config.yaml
dataset: "photos with spoken descriptions (Open Images, Localized Narratives)"
cutout: 0.4
vocab_size: 4585
encoder_norm: "layernorm_no_bias"
encoder_depths: [2, 4, 2]
text_encoder_causal: true
text_encoder_qk_norm: false
text_encoder_positions: "rope"
residual_init: "zero_last"
precondition_frequency: 50
max_precond_dim: 1536
warmup_steps: 1350
weight_decay: 0.1
Rows from block 3 of the text encoder of a small contrastive image-text model, named by matrix and row number. Rows with one number belong to one neuron. Each number is 128 + 24 x the weight over its row's rms, rounded and kept within 0 to 255. All counts start at 0.
Before each neuron's rows are labels from the 100 texts, of 14848, where the neuron reaches its highest value: "tokens" is the input token at the peak. Only what is clearly more common there than usual is listed. The data: photos with spoken descriptions (Open Images, Localized Narratives).
# fc1: MLP up (text_encoder.blocks.3.mlp.fc1.weight, 256x128), inputs 0-63
# fc2: MLP down (text_encoder.blocks.3.mlp.fc2.weight, 128x256, transposed), outputs 0-63

tokens: "sky"
fc1.130 [113 149 134  89  88 150 119 101 107 129 186 165 127 132 153 158 200 164 117 120 106 127 121 147 113 187 120 125 145 111 125 150 113 148 153 127  81 133  77 131 114 154 131 151 147 141 102 104  85 133 140 159 129 132 137 127 178 113 162 137 135 129 111 122]
fc2.130 [176 135 144 103 140 153 121 117 127 133  72 111 125 106 108 105  97 145 119 144 165 153 154 133 107 131  98 133 140 114 117 129 176 162  98 125 109  91 133 124  89 135 164 111 104 158 109 104 119 134 128 103 125 147 116 123 142 138 137 130 104 108 130 178]

tokens: "."; "hand"; "<end>"
fc1.180 [125 136 121 148 125 153 141 124 134 152  96 145 140 129 145 115 104 144 151 126 104 169 150 137 101  99 131 109 160 111 134 138 141 128 147 125  98 149 102 110 135 111 130 148 135 106 147 106 140 120  89 139  55 124 128 132 125 138 170 162 149 123 102 176]
fc2.180 [110 149 114  84 148 112 134 120 124 128 126 108  92 139 111 160 121 135 125  92 102 122 126 160 119 161 124  87 147 109 122 128 109 147 100 112 145 107 119 157 156 112 168 149 136 111 126 158 133 106  96 166 146 142 152 119 125 129 177 118 133 148 160  97]

tokens: "inside"
fc1.8 [ 85 111 146 113 143 129 102 135 118 144 154 101 164 160 152 144 174 133  72 141 147 146 138 123 114 154 166 108 129 141 108 105 126 130  97 118 144 100 123  81  89 105 127 158 114 199 121 144 129 168 127 139 109 123 145 123 134  97 159 159 136 101 143 124]
fc2.8 [ 98 142 150 141 129 151 152  95 145  89 121 109 108 105 141 114 141 139 107 116 118  85 124  89 129 172 107 115 157 146 113 146 111 122 186 140 131 140 140 152 161 138 130 139  90 163  95  79 154  92 116 156 139 150 100 140 171  77 166 110  86 124 118 119]

tokens: "is"; "can"; "see"
fc1.91 [ 95 122 106 146 129 121 132 135 159 183 184  94 123 130 149  99 126 166 140 133 142 165 101 135 122 124 142 125 164 107  69 109 192 162 126 140 133 139 141 142 144 121 119 122 146 159 139 160 140 141 147 113 114 124 119 165 148 173 130 143 144 132 139 142]
fc2.91 [118 138 123 154 131 126 123 116 126 104 140 123 121 103 147  84 149 150 110 111 114 125 117 145  97  90 121  89 164 119 154 101 102 106 134  94 129 117 140 101 125 112 130 110 177 102 124 127 105 100 123 165 134 150 116 132 120 138 164 110 131 101 159 148]

tokens: "red"
fc1.176 [148 150 124 144 113 115 142 125 109 126 150 192  92 144 115 148 106 123 145  83 123 117 142 132 150 131 126 135 165 157  49 128 111 140 144 143 173 108 127 125 115 110 110  70 120 129 136  91 103 158 110 158 165 113 128 130 139 161 153 119  89  93 102  91]
fc2.176 [119 131  96 110 117 109 124 143 105  93 131  96 163 125 154 148 108 146 126 135 128 172 128  71 117 135 156 123 189  80 152 133 212 117 118 132 121 147 144 153 173 168 120 106 127 144 133 128 115 106 114 143 100 183 125 112 112 155 131 113 121 118 145 104]

tokens: "<end>"; "sky"
fc1.201 [126 114  77 128 159 125 135 108 105 120 141 119 186 123 155 132 126 126 134 100 126 101 154 149 122 112 128 115 100 144 168 135 177 163 127 110 170 157 162 165  82 117  90 153 139 170  80 154 145 141 138 145 105 154  85 109 120 117 145 142 127 145 154 121]
fc2.201 [125 115 161 153 154 124 108 103 106 132 132 117 114 126 115 135 124 100 130 110 151 147 115 126 100  66  95  99 137  95 127  92 112 131 126 124 122  73 149 105 142 121 141 177 155 115 132 130 113 148 154 141 174 130 169 140 132 125  89 140 116 164 106 120]

tokens: "them"; "smiling"; "and"
fc1.76 [119 120 125 131  98 101 141 158 130 163  93 130 139 162 124 105 138 139 213 124 149 158 162 156 140  97 165 134 101 104 103 157 104 163 164 151 133 116 126 132 151 130 100  95 172 121 139 117 147 118 146 182  98  84 119 148 168 152 117 126 127 124 135 154]
fc2.76 [169  91 127 165 141 112 108 125 136 144  75 154 160 129 125 165 145 140 143  92 107 118 157  93  89 146 115 122  93 115 101  94 119 119 141 141 168 123 141 108 152 136 123 119 141 150 103 114 113 152  92 138 127  69 119 110 122 170 152 129 178 139  68 103]

tokens: "."; "ball"; "see"
fc1.248 [129 136 113 143 128 154 116 112 127 151 139 141 128 114 111  94 147 144 136 125  93 142  84 139 125 170 137 113 182  82 124 141 107 122 147 121 147 171 130 127 123 138 134 152 106  83 150 138 116 136 163 187 129  81 124 106 140 139 126 156 157  94 155 138]
fc2.248 [ 74 109 137  88 108 109 153 134 142 139 158 116 131  82 144 131 143 132 132 146 118 116 116 119  90  87 137 121 167 117 147 132  94 136 117  97 137 100 143 124 144  74 159 133 155 122 138 138 126 125 134 127 159 156 103  94 137 153 120 156 145 144 124 120]

tokens: "<end>"; "doors"
fc1.27 [126 125 149 116 106 183 135 124  97 126 113 146 113 115 147  85 125 136 141 126  85 103 126 158 147 114 116 177 105 113 110 111 147 134 113 164 142 169 163 141 106 175 171 131 158 166 106 132 156 184 100 129 100 149 137 142 124 137 149 143 135 109 169 105]
fc2.27 [ 98 101  88 150  52 116 124 168 123 112 117 145 148 165 140  99  93 165 113 139 113  79 131  88 152 115 123 142 153 130 112 138 138  97 112 108  90 124 111 106 147 158 130 135 134 119 135 128  88 153 132  92 126 103 140 185 102  79 155 108 105 167 149 154]

tokens: "sky"
fc1.38 [106 144 161 121 164 150 138 138  82 142 114 106 105 145 155 156 164 157 112 108 145 131 116 142 128 100 158 112 125 137 120 110 145 154 131  82 158 142 118  81 137 151 139 145 147 123 129 133 144 139 160 101 144 107 154 109 137 143 138  98 126 129 145 151]
fc2.38 [124 121 158 133 148 112 148 119 140 115 139 156 142 130 128 164  85 114 164 112 119 113 142 131 104 141 111  94 145 164 143 121 153 129  46  97 135 108 178 143 108  96 118 182 131 145 136 178 115 164  93 126  96 124  94 164 110 146 110 143 109 131 110 127]

tokens: "<end>"; "."; "is"
fc1.132 [105  99 130 119 114 184 134 102 133 118 119 128 144 125 136 192 139 111 129 160 122 101 158 141 104  92 117 143 104 119 131  90 143  80 113 177 142 151 132 112 136 115 145 128 125 143 153 125  98 151 125 128 144 208 100 128 126 142 116 107 162 109  95 118]
fc2.132 [128 128 141 139 167 161 175 124 127 103 131 112 100 107 166 169 139  95 108  95 156 162 163  87 101 135 150  99 112  66 152  96 165 127 130 142 139 115 117 124 141 123 143  79 112 108 100  99 132 123 106 131 148 126 147 161 128  84 125 126  80 133 157 130]

tokens: "cars"; "vehicles"; "chairs"
fc1.223 [115 131 115 152 111 168 173 139 139 172 101  99  88  65 142 128 105 114  84 154 138 143 107  93 140 142 100 136 129 151 100  96 122  97 199 120 155 140 139 117 127  99 155 128 159 138  96 144 116 125 136 119 134  99 129  99 133 151 128 164 103 118 111 153]
fc2.223 [111 144 123  93 110 134  92 110 157 114 152 147 116 134  80 147 154 117 102 150 136  98 108 137 157 124 129 162 135 130 114 131 114 125  86 125 117  86 159 110 127 154 125 167 167 124 132  77 105 156  92  73 123 139 143 116  50 133 129 137 110 161 138 167]

tokens: "red"
fc1.153 [112 155 130 150 123 158 220 106 104 146 126 123 114 111 122 142 117 130 145 122 154 118 111 146 147  93 104 173 104 162 102 119 109 159 147 133 153  94 105 106 119 125 143 153  97 116 132  90 149 140 143 139 120 158 161 146 153 100 105 104 105  81 135 139]
fc2.153 [ 91 141 168 104 130 158 134  84 128 146 148 104 131  88 133 172 143 126 147 100 105 115  71 118 137 168  86 147 156 130 125 118 109 146 148 140 138 137 144 108 147 168 120  84 138 129 163  88 125 146  87 127 154 105 128 118 128 140 150 168 115 123 118 110]

tokens: "sky"; "mountains"; "<end>"; "on"
fc1.20 [114 128 123 152 126 128 161 122 106 134 117  88 143 127 140 171 140 130 106 140 126 114 167 161 112 106 128 105 151 128 137 110 117 178 150 144  95 127 115 100 132 138 134 122 110 142 122 150 123 169 130 125 111  78  95 100 145 147 172 151 130 116 156  85]
fc2.20 [118 138 158 132 108 153 170 134 123 105 152 154 140 133 120 142 114  99 118 142 164 111 142 135 128 148 177  79  84 109  96 129 119 176  85 123 129 152 107 138 120 128 150 123  86 171 139 111 151 138 115 128 110 151  80 178 124 126 123  86  91 148 147 129]

tokens: "them"; "are"; "horses"; "clothes"
fc1.111 [117 130  94 143  82 139 118 179 141 153 137 108 126 113 133 149  69 151 133 159 130 158 116 152 106 126 114 144  99 110  85 113  97 105 160 149 145 104 130 131 117 160  93 151 163 116 108 127 115  97 139 158  80 120 105 150 109  91 121  95 119 126 138 130]
fc2.111 [119 158 142 172 119  92 138 123 161 163 125 115 103 105 134 147 145 109 121 155 121 183 136  94 103 135 134  90  98 131 108  63 137  83 127 136 169 148 125 137 125 124 120  84 131 169 123 137 186 104 133 107 118 129 149 118 131 165 142 132 127 108  85  74]

tokens: "red"; "shirt"; "she"
fc1.156 [121 150 122 165  98 133 125 137 146 164 187 140 124 172 134 136 128 139 165 126 134 133 120 163 109 142 113 114  91 113 137  94 127 119 128 123  73 136 173 119  86 134 177 105 142 140  78 112  99 122  85 168 117 128  81 119 110  90 115 152 119 101  90 124]
fc2.156 [127  90 132 125 110 132 138 167 165  95 119 153 148 148 174 144 160 111 139 129 114 113 127 117 145 145 143 131 115 133  92 140 141 146  83 102 139 144 107 111  80  94 102  90 105  99 113 116 183 103 128  88 149 100 133 114 106 150 181 121 144 130 124 113]

tokens: "<end>"
fc1.108 [126 142 114  82 130 146 132 124 145 143 147 113 155 147 177 122 161 169 178 126 174 155 104 113 111 114 133 115 135  84 129  95 104 170 136 146 138  91 114 106 159 111  79 125 117 138 145 124 107 142 115 147 129 148 137 179 137 153 149 108 120 126 140 148]
fc2.108 [103 131 161 121 105 156 136 119 100  76 145 113 160 166 130  93 176 134 125 128 139  98 111 141 137 123 143 119 117 163 112 151  79  90 107 134 139 109 144 107 104 129 112 124  78 101 180 134 148 136  80 135 107 169 118 161 148 123  91 111 128 114 125 127]

tokens: "."; "<end>"; "mobile"; "of"
fc1.187 [ 90 118 107 194 133 116 119  89 140 140 147 110  95  96 117 138 156 182  96 148 121 119 152  99 159 133 150 107 140 126 181 125 151 137 134 109 120 142 107 171 147 107 122 138 135 110 122 145 140 131 158  87 103 114 132 117 161 138 168 143 133 110 119 129]
fc2.187 [133 110  95 127 118 117 105 126 194 152 144 135 104 100 162 129 156 147 108 119 136  78 138 161 133 128 168 127 142  79 141 106 138 135 124 167 100 112 110 122 138 113 107 153 124 163 123 131 132 179 155 117 154 189 145 118 142 113 120  93 139  95 133 112]

tokens: "."
fc1.163 [126 137 186 117  88 148 140  90 155 125 114 111 129 167 128 143 104 110 124 153 154 104 135 181 111 156 119 107 122 144 170 181 128 150 127 179 179 108 113 146 139 117 131 117 121 140  81 128 117 124 121 128 140  85  82 146 134 157 133 124  94 132 125 122]
fc2.163 [162 144 145 173 139 132 106 123 122 149 120 160  99 118 114 180 136 123 119 184 118 122 123 132 127  98 121 118 107 103 100 142 150 103 128  52 104 117  87 116  90 164 133 152 149 116 111 133 145 143 119 130 121 129 146 144  97 113 108 105 165 100 129 102]

tokens: "sky"; "image"
fc1.99 [140 138 111 105 127  90 127 149 154 127 122 123  91  98 126 172 124 158 132  86 151 131  98 157 189 106 127 152 112 106 127 136 158 130 164 138 150 155 139 164 133 146 142 132 119 144 123 112 138 176 138 162 170 125 122 154 158 108 140 122 152 105 134 116]
fc2.99 [151 111 110 163  96 127 167 138 151  98 123 140 105  57 148 122 122 140 142 118 127 100 124 114 170 167 189  82 127 138 126 117 145 128 120 185 123 131 119 131 132 163 119 107 100  96 101 123 125 131 121 136  96 153 167 132 148 132 109 149 122 113 131 114]

tokens: "sky"; "light"
fc1.240 [194 154 189 137 109  99  98  90 128 112 127 134 137 126 137 146 116 119 147 140 109 107 129 155 152 109 108  66 118 112 127 128 106 121 141 104  74 144 117 100 126 124 122  89 133 119  95 138 158 136 133  57 109 141  90 130 169 100 135  99 102  94 104 157]
fc2.240 [136 156 104 101 173 125 100 111 130 110 125 145 131 148 126 135 135  93 128 163 150 125 152 109 189 103 147 102 103  84 119 165 112 150 127  82 154 179 153 103 125 129 121 154 166 108  79 143 117 130 110 159 156 109 148 137 108 145 116 131 148 162 139 117]