A small contrastive image-text model, trained from scratch.
Model: 4.49M parameters, 64-pixel images, encoder arch coatnet, encoder norm layernorm_no_bias, encoder activation swiglu, encoder patch size [4, 4], encoder depths [2, 4, 2], encoder widths [64, 128, 256], text encoder width 128, text encoder layers 7, text encoder norm layernorm, text encoder activation gelu.
Training: soap at rate 0.002, 13500 steps, batches of 256.
Rows from block 2 of the text encoder of a small contrastive image-text model, named by matrix and row number. Rows with one number belong to one neuron. Each number is 200 + 20 x the weight over its row's rms, rounded and kept within 0 to 999. All counts start at 0.
After each neuron's rows are labels from the 100 texts, of 14848, where the neuron reaches its highest value: "fires on" is the input token at the peak. Only what is clearly more common there than usual is listed. The data: photos with spoken descriptions (Open Images, Localized Narratives).
# fc1: MLP up (text_encoder.blocks.2.mlp.fc1.weight, 256x128), inputs 64-127
# fc2: MLP down (text_encoder.blocks.2.mlp.fc2.weight, 128x256, transposed), outputs 64-127

fc1.138,206,171,220,196,194,225,225,170,180,172,214,187,223,167,223,214,183,220,178,195,195,211,196,225,195,201,224,172,165,176,189,244,168,181,223,234,243,197,196,196,234,220,205,194,188,229,181,202,169,193,188,192,226,166,176,191,236,190,170,189,213,200,221,193
fc2.138,188,233,191,239,175,210,186,200,218,210,176,214,195,195,161,218,202,206,177,175,220,194,224,192,198,198,206,223,201,190,200,193,200,218,217,190,208,199,212,163,223,192,216,233,184,188,211,209,228,179,192,210,211,209,217,197,178,192,193,209,205,212,171,176
fires on: "water"; "pink"

fc1.11,227,230,167,192,225,170,198,193,238,222,192,195,174,190,218,177,220,225,234,192,197,218,193,177,227,250,188,198,179,249,167,192,224,211,234,178,219,204,196,208,191,197,191,166,191,215,201,198,186,203,186,201,199,192,203,171,222,184,219,189,199,188,213,214
fc2.11,197,194,196,189,196,197,206,187,201,200,204,224,215,181,215,187,184,196,171,212,187,190,205,203,208,261,227,204,201,231,196,158,212,195,160,212,206,205,210,162,184,202,234,171,206,221,215,187,153,196,192,181,201,224,217,199,210,223,177,228,200,223,199,228
fires on: "of"; "we"; "can"; "this"

fc1.170,169,202,185,218,200,196,222,218,165,182,214,207,192,197,185,232,192,196,236,204,203,216,198,191,165,179,220,181,193,179,167,234,222,188,204,215,204,219,228,198,177,155,210,195,192,190,182,196,193,178,224,226,158,171,202,201,192,181,165,222,246,246,187,226
fc2.170,213,187,208,217,195,241,208,239,202,187,194,180,213,162,210,194,210,199,200,199,179,167,204,188,200,210,219,245,194,202,192,227,208,178,200,173,221,185,229,187,175,216,192,253,200,184,208,207,189,184,188,199,178,209,169,177,231,170,207,207,179,159,178,206
fires on: "grass"

fc1.176,159,195,178,158,191,209,192,220,175,197,171,166,208,211,226,208,237,191,224,203,193,203,189,148,189,232,166,198,199,213,212,215,193,192,189,210,202,194,201,189,226,158,193,201,170,224,247,230,205,188,189,161,213,177,193,181,204,185,225,214,208,176,167,189
fc2.176,203,226,217,170,223,189,240,169,248,250,197,198,172,180,178,207,171,184,216,192,189,230,188,196,178,222,226,195,225,219,202,185,206,190,221,178,233,209,206,213,204,222,197,171,232,206,223,192,191,205,167,191,202,197,169,204,200,215,193,189,178,179,185,211
fires on: "are"; ","; "objects"; "left"

fc1.91,205,228,210,182,184,174,239,190,159,223,176,170,182,229,219,210,214,192,175,176,197,222,200,216,200,196,157,201,189,214,221,200,202,205,186,189,208,150,228,162,203,186,198,229,194,221,213,188,196,184,192,175,196,187,186,185,199,192,183,239,227,196,238,206
fc2.91,206,181,210,212,186,192,221,196,204,197,212,222,183,222,207,212,200,254,206,169,196,187,225,176,173,165,208,189,210,223,180,182,207,210,206,190,228,220,218,196,192,214,207,203,205,201,215,203,160,192,150,212,172,227,174,201,200,218,209,210,202,215,192,209
fires on: "are"

fc1.252,196,207,181,213,186,205,207,177,173,153,193,202,206,198,189,245,206,188,201,170,233,185,172,207,208,173,203,209,211,216,174,202,212,202,210,214,207,202,238,169,187,196,209,198,188,185,213,192,199,214,214,225,149,182,161,202,160,191,184,205,185,197,185,229
fc2.252,206,225,195,196,176,202,204,201,217,193,176,184,230,168,192,201,217,197,182,176,174,197,178,215,213,214,213,254,198,170,145,171,214,214,231,181,210,211,218,219,186,180,185,226,200,193,195,198,164,213,181,189,212,193,168,210,223,155,218,214,184,180,186,185
fires on: "grass"

fc1.15,208,170,237,205,167,172,185,156,191,241,214,199,206,183,192,193,219,208,181,220,197,214,204,219,199,221,195,258,173,217,183,195,203,189,219,196,188,191,230,189,222,194,197,178,159,205,216,190,223,154,214,212,197,221,223,183,218,198,197,195,191,241,209,198
fc2.15,214,186,189,189,221,203,176,218,171,211,210,183,191,197,187,204,207,195,180,194,217,205,192,213,192,189,210,221,226,190,168,195,220,148,198,207,190,166,231,215,196,200,210,200,190,184,209,219,230,207,211,253,165,219,183,178,204,208,178,211,219,205,212,223
fires on: "are"; "of"; "<end>"; "purple"

fc1.19,214,213,155,185,220,204,200,235,196,197,191,217,170,187,178,160,175,199,203,154,216,196,172,168,193,208,178,207,192,186,216,190,195,214,183,198,242,201,204,230,185,196,168,204,224,167,194,203,175,207,174,226,197,221,209,143,173,140,201,214,197,193,206,186
fc2.19,201,146,219,207,203,186,220,154,187,188,203,190,191,175,199,194,170,215,217,204,215,239,198,191,193,205,227,190,191,175,218,204,198,210,186,205,208,197,222,179,222,183,184,197,237,210,207,203,228,185,198,192,205,200,208,213,148,217,174,222,189,207,207,202
fires on: "a"; "right"; "see"

fc1.197,183,194,209,232,213,187,181,218,159,181,173,166,180,191,204,215,195,223,228,212,219,221,214,213,227,236,187,179,170,202,131,219,194,208,209,215,200,206,202,195,180,232,186,252,182,237,195,178,208,196,196,197,190,176,187,189,199,190,219,211,201,181,224,203
fc2.197,228,216,166,164,187,212,226,189,216,219,210,184,179,195,198,206,162,196,211,196,226,199,216,196,168,218,204,181,197,216,197,219,213,181,219,196,178,208,186,206,197,214,200,199,181,194,236,193,178,211,201,182,185,215,228,211,190,194,195,174,193,217,175,269
fires on: "we"; ","; "there"; "and"

fc1.183,206,203,206,203,207,213,206,201,171,188,193,209,205,245,201,215,245,192,232,182,243,202,172,220,239,189,207,203,179,182,178,202,200,231,205,185,215,202,229,162,166,211,206,204,195,196,199,202,204,199,199,192,190,178,188,194,239,181,149,199,223,213,174,183
fc2.183,183,182,214,180,168,212,205,193,223,189,164,204,195,165,202,199,191,215,175,212,178,168,187,212,209,203,180,204,199,219,163,223,237,217,190,212,222,212,218,222,151,191,192,222,186,213,222,189,208,211,183,221,237,149,182,195,188,181,190,247,171,195,174,209
fires on: "grass"; "trees"

fc1.0,203,211,198,201,195,171,181,154,209,195,197,202,181,216,181,179,201,188,181,216,202,192,233,229,197,194,176,211,192,221,191,212,199,208,203,206,223,205,145,184,216,187,184,186,216,205,188,156,224,194,172,194,245,176,187,205,209,203,197,252,165,218,229,194
fc2.0,198,185,186,233,217,228,203,203,176,219,178,218,231,214,193,209,214,201,226,182,177,197,184,208,179,165,186,218,226,217,226,186,182,206,172,195,147,217,203,191,216,213,191,215,226,192,192,217,219,214,197,187,198,183,214,229,158,201,229,196,203,201,204,178
fires on: "of"; "see"; "black"; "can"

fc1.49,235,220,209,182,217,188,209,187,201,198,204,217,212,209,198,211,248,214,206,157,234,216,181,169,193,163,200,210,212,214,194,216,212,223,246,203,184,197,227,215,172,228,168,173,174,197,202,216,181,219,177,220,216,168,185,219,207,185,190,172,221,174,192,177
fc2.49,188,202,245,186,181,193,212,201,198,223,191,185,170,183,185,198,209,189,221,198,213,199,206,182,169,175,203,210,214,195,173,188,182,181,226,184,183,190,189,216,187,196,191,203,208,176,185,184,182,214,185,208,172,196,179,225,184,213,225,211,266,209,195,191
fires on: "crowd"; "plants"; "of"

fc1.26,213,181,212,189,171,188,222,216,185,210,198,173,193,197,203,200,188,195,196,233,208,164,235,154,217,186,214,205,187,227,199,225,207,183,213,205,245,204,226,189,225,223,222,204,218,200,225,215,195,193,211,192,215,201,187,191,209,176,187,217,208,217,217,203
fc2.26,221,194,213,205,204,178,206,215,241,156,198,210,199,162,196,208,212,226,217,239,190,208,218,238,164,195,225,208,199,183,188,231,193,179,200,180,206,180,166,253,226,205,184,233,159,216,200,204,170,229,204,199,176,204,183,187,229,200,205,162,191,208,205,187
fires on: "a"; "the"; "wearing"; "woman"

fc1.152,197,204,190,227,195,196,217,177,218,218,227,219,182,213,200,198,188,200,183,199,187,206,201,182,192,218,174,184,192,254,161,194,183,211,184,171,201,183,211,207,194,190,212,208,191,163,202,182,191,203,212,191,197,213,186,177,273,226,195,204,220,219,208,166
fc2.152,215,199,209,213,204,199,217,171,199,196,196,203,215,193,204,171,240,247,189,155,203,193,191,160,215,219,241,221,196,214,199,186,212,195,219,171,206,226,189,160,184,185,225,207,171,192,205,217,203,202,195,193,261,236,157,221,214,165,202,200,195,220,199,232
fires on: "<end>"

fc1.124,202,202,223,209,195,170,172,203,202,186,219,202,210,188,221,173,211,197,216,200,182,169,189,242,189,201,211,182,209,212,191,221,190,204,211,178,212,221,172,210,188,174,230,187,198,198,197,230,200,153,218,231,170,196,186,177,201,198,184,195,210,198,224,198
fc2.124,202,197,216,205,193,218,224,209,233,219,205,158,192,202,210,205,202,213,240,196,198,204,210,218,201,199,186,201,197,206,202,174,180,176,201,200,188,191,207,186,205,196,206,213,212,194,191,188,189,230,189,218,184,280,162,198,197,166,187,214,199,192,218,168
fires on: "water"

fc1.53,198,191,168,232,232,208,199,237,207,186,233,226,212,180,194,209,177,185,211,200,195,193,171,200,196,225,237,192,165,185,183,193,210,210,166,194,220,190,223,230,190,160,202,209,246,207,207,219,207,204,207,233,199,207,198,155,178,216,173,189,213,165,225,193
fc2.53,208,217,171,203,226,227,206,167,199,192,193,202,159,181,218,210,214,205,221,192,194,213,210,215,176,207,235,212,242,206,179,198,233,225,162,217,187,182,189,174,237,217,193,237,183,182,202,207,213,191,188,212,149,158,194,197,164,241,225,181,199,199,197,170
fires on: "<end>"; "."; "color"

fc1.7,172,200,223,220,213,202,217,222,195,186,200,179,192,177,224,196,230,229,178,178,189,186,216,222,236,191,213,209,219,208,205,213,227,227,218,223,160,215,206,170,182,194,202,225,199,200,203,186,199,216,244,206,230,208,187,176,174,223,186,189,205,213,207,195
fc2.7,181,194,207,158,220,170,203,211,224,195,190,207,197,197,218,221,199,209,182,185,186,203,201,218,177,188,218,186,260,177,171,207,179,196,184,204,141,202,208,206,193,235,211,201,215,197,178,206,185,224,174,212,206,206,204,200,194,180,176,206,203,220,227,213
fires on: "<end>"; "."; "in"; "green"

fc1.89,225,204,211,199,230,154,208,200,232,188,192,196,203,195,206,194,185,206,197,156,199,165,234,188,198,192,226,184,188,238,189,174,176,174,206,198,200,215,173,218,215,205,186,190,191,218,196,210,190,223,216,204,211,217,188,174,243,207,222,213,184,193,224,184
fc2.89,227,185,235,203,157,209,213,231,189,251,223,196,187,199,233,175,197,209,202,218,173,198,195,237,173,184,205,226,200,179,209,203,238,191,189,201,153,176,206,167,198,205,195,213,212,209,178,203,205,216,209,224,202,173,200,213,172,198,205,169,194,171,191,185
fires on: "a"; "see"; "there"; "on"

fc1.214,209,200,216,213,193,221,175,206,204,221,227,220,225,176,162,204,209,225,199,197,170,168,211,217,243,196,180,205,224,178,206,195,174,221,186,182,193,173,214,211,198,229,212,218,192,218,163,186,191,186,168,175,209,181,176,185,223,200,219,214,215,198,240,188
fc2.214,210,196,190,200,218,177,264,186,198,218,184,201,165,224,231,214,246,200,211,194,185,204,222,228,197,220,203,200,224,190,200,211,210,193,183,189,200,214,183,177,217,195,204,201,169,203,187,228,172,202,212,215,184,200,186,206,193,219,181,176,184,188,203,195
fires on: "leaves"; "flowers"; "in"; "can"

fc1.22,186,224,204,224,198,203,195,147,241,212,179,175,171,194,202,180,245,214,196,191,187,215,199,171,212,224,190,177,183,239,208,229,171,198,206,190,178,186,220,232,205,203,198,183,195,212,212,205,208,189,204,221,196,167,181,201,219,199,225,229,228,186,159,217
fc2.22,189,169,198,247,201,175,188,207,194,217,209,195,173,188,201,236,175,203,214,182,191,197,158,214,206,223,196,184,219,196,203,164,214,180,188,185,248,186,187,219,223,242,224,222,170,191,204,239,222,198,219,197,190,231,217,198,204,184,185,170,180,208,213,202
fires on: "are"; "is"; "text"

fc1.92,183,186,185,221,198,197,229,197,203,175,181,187,193,226,169,220,226,197,183,200,192,176,192,190,225,196,193,175,188,213,209,211,225,181,197,177,221,185,206,195,226,219,200,203,230,188,202,208,206,176,214,155,192,221,249,221,223,178,177,186,165,210,193,173
fc2.92,238,200,217,172,193,195,183,166,201,183,178,179,198,175,201,202,222,226,200,207,172,216,172,224,222,228,207,196,184,195,182,205,223,211,190,216,212,168,182,207,226,174,208,226,205,177,194,238,214,216,218,195,240,227,202,242,204,179,188,208,200,197,190,204
fires on: "leaves"; "are"; "there"; "."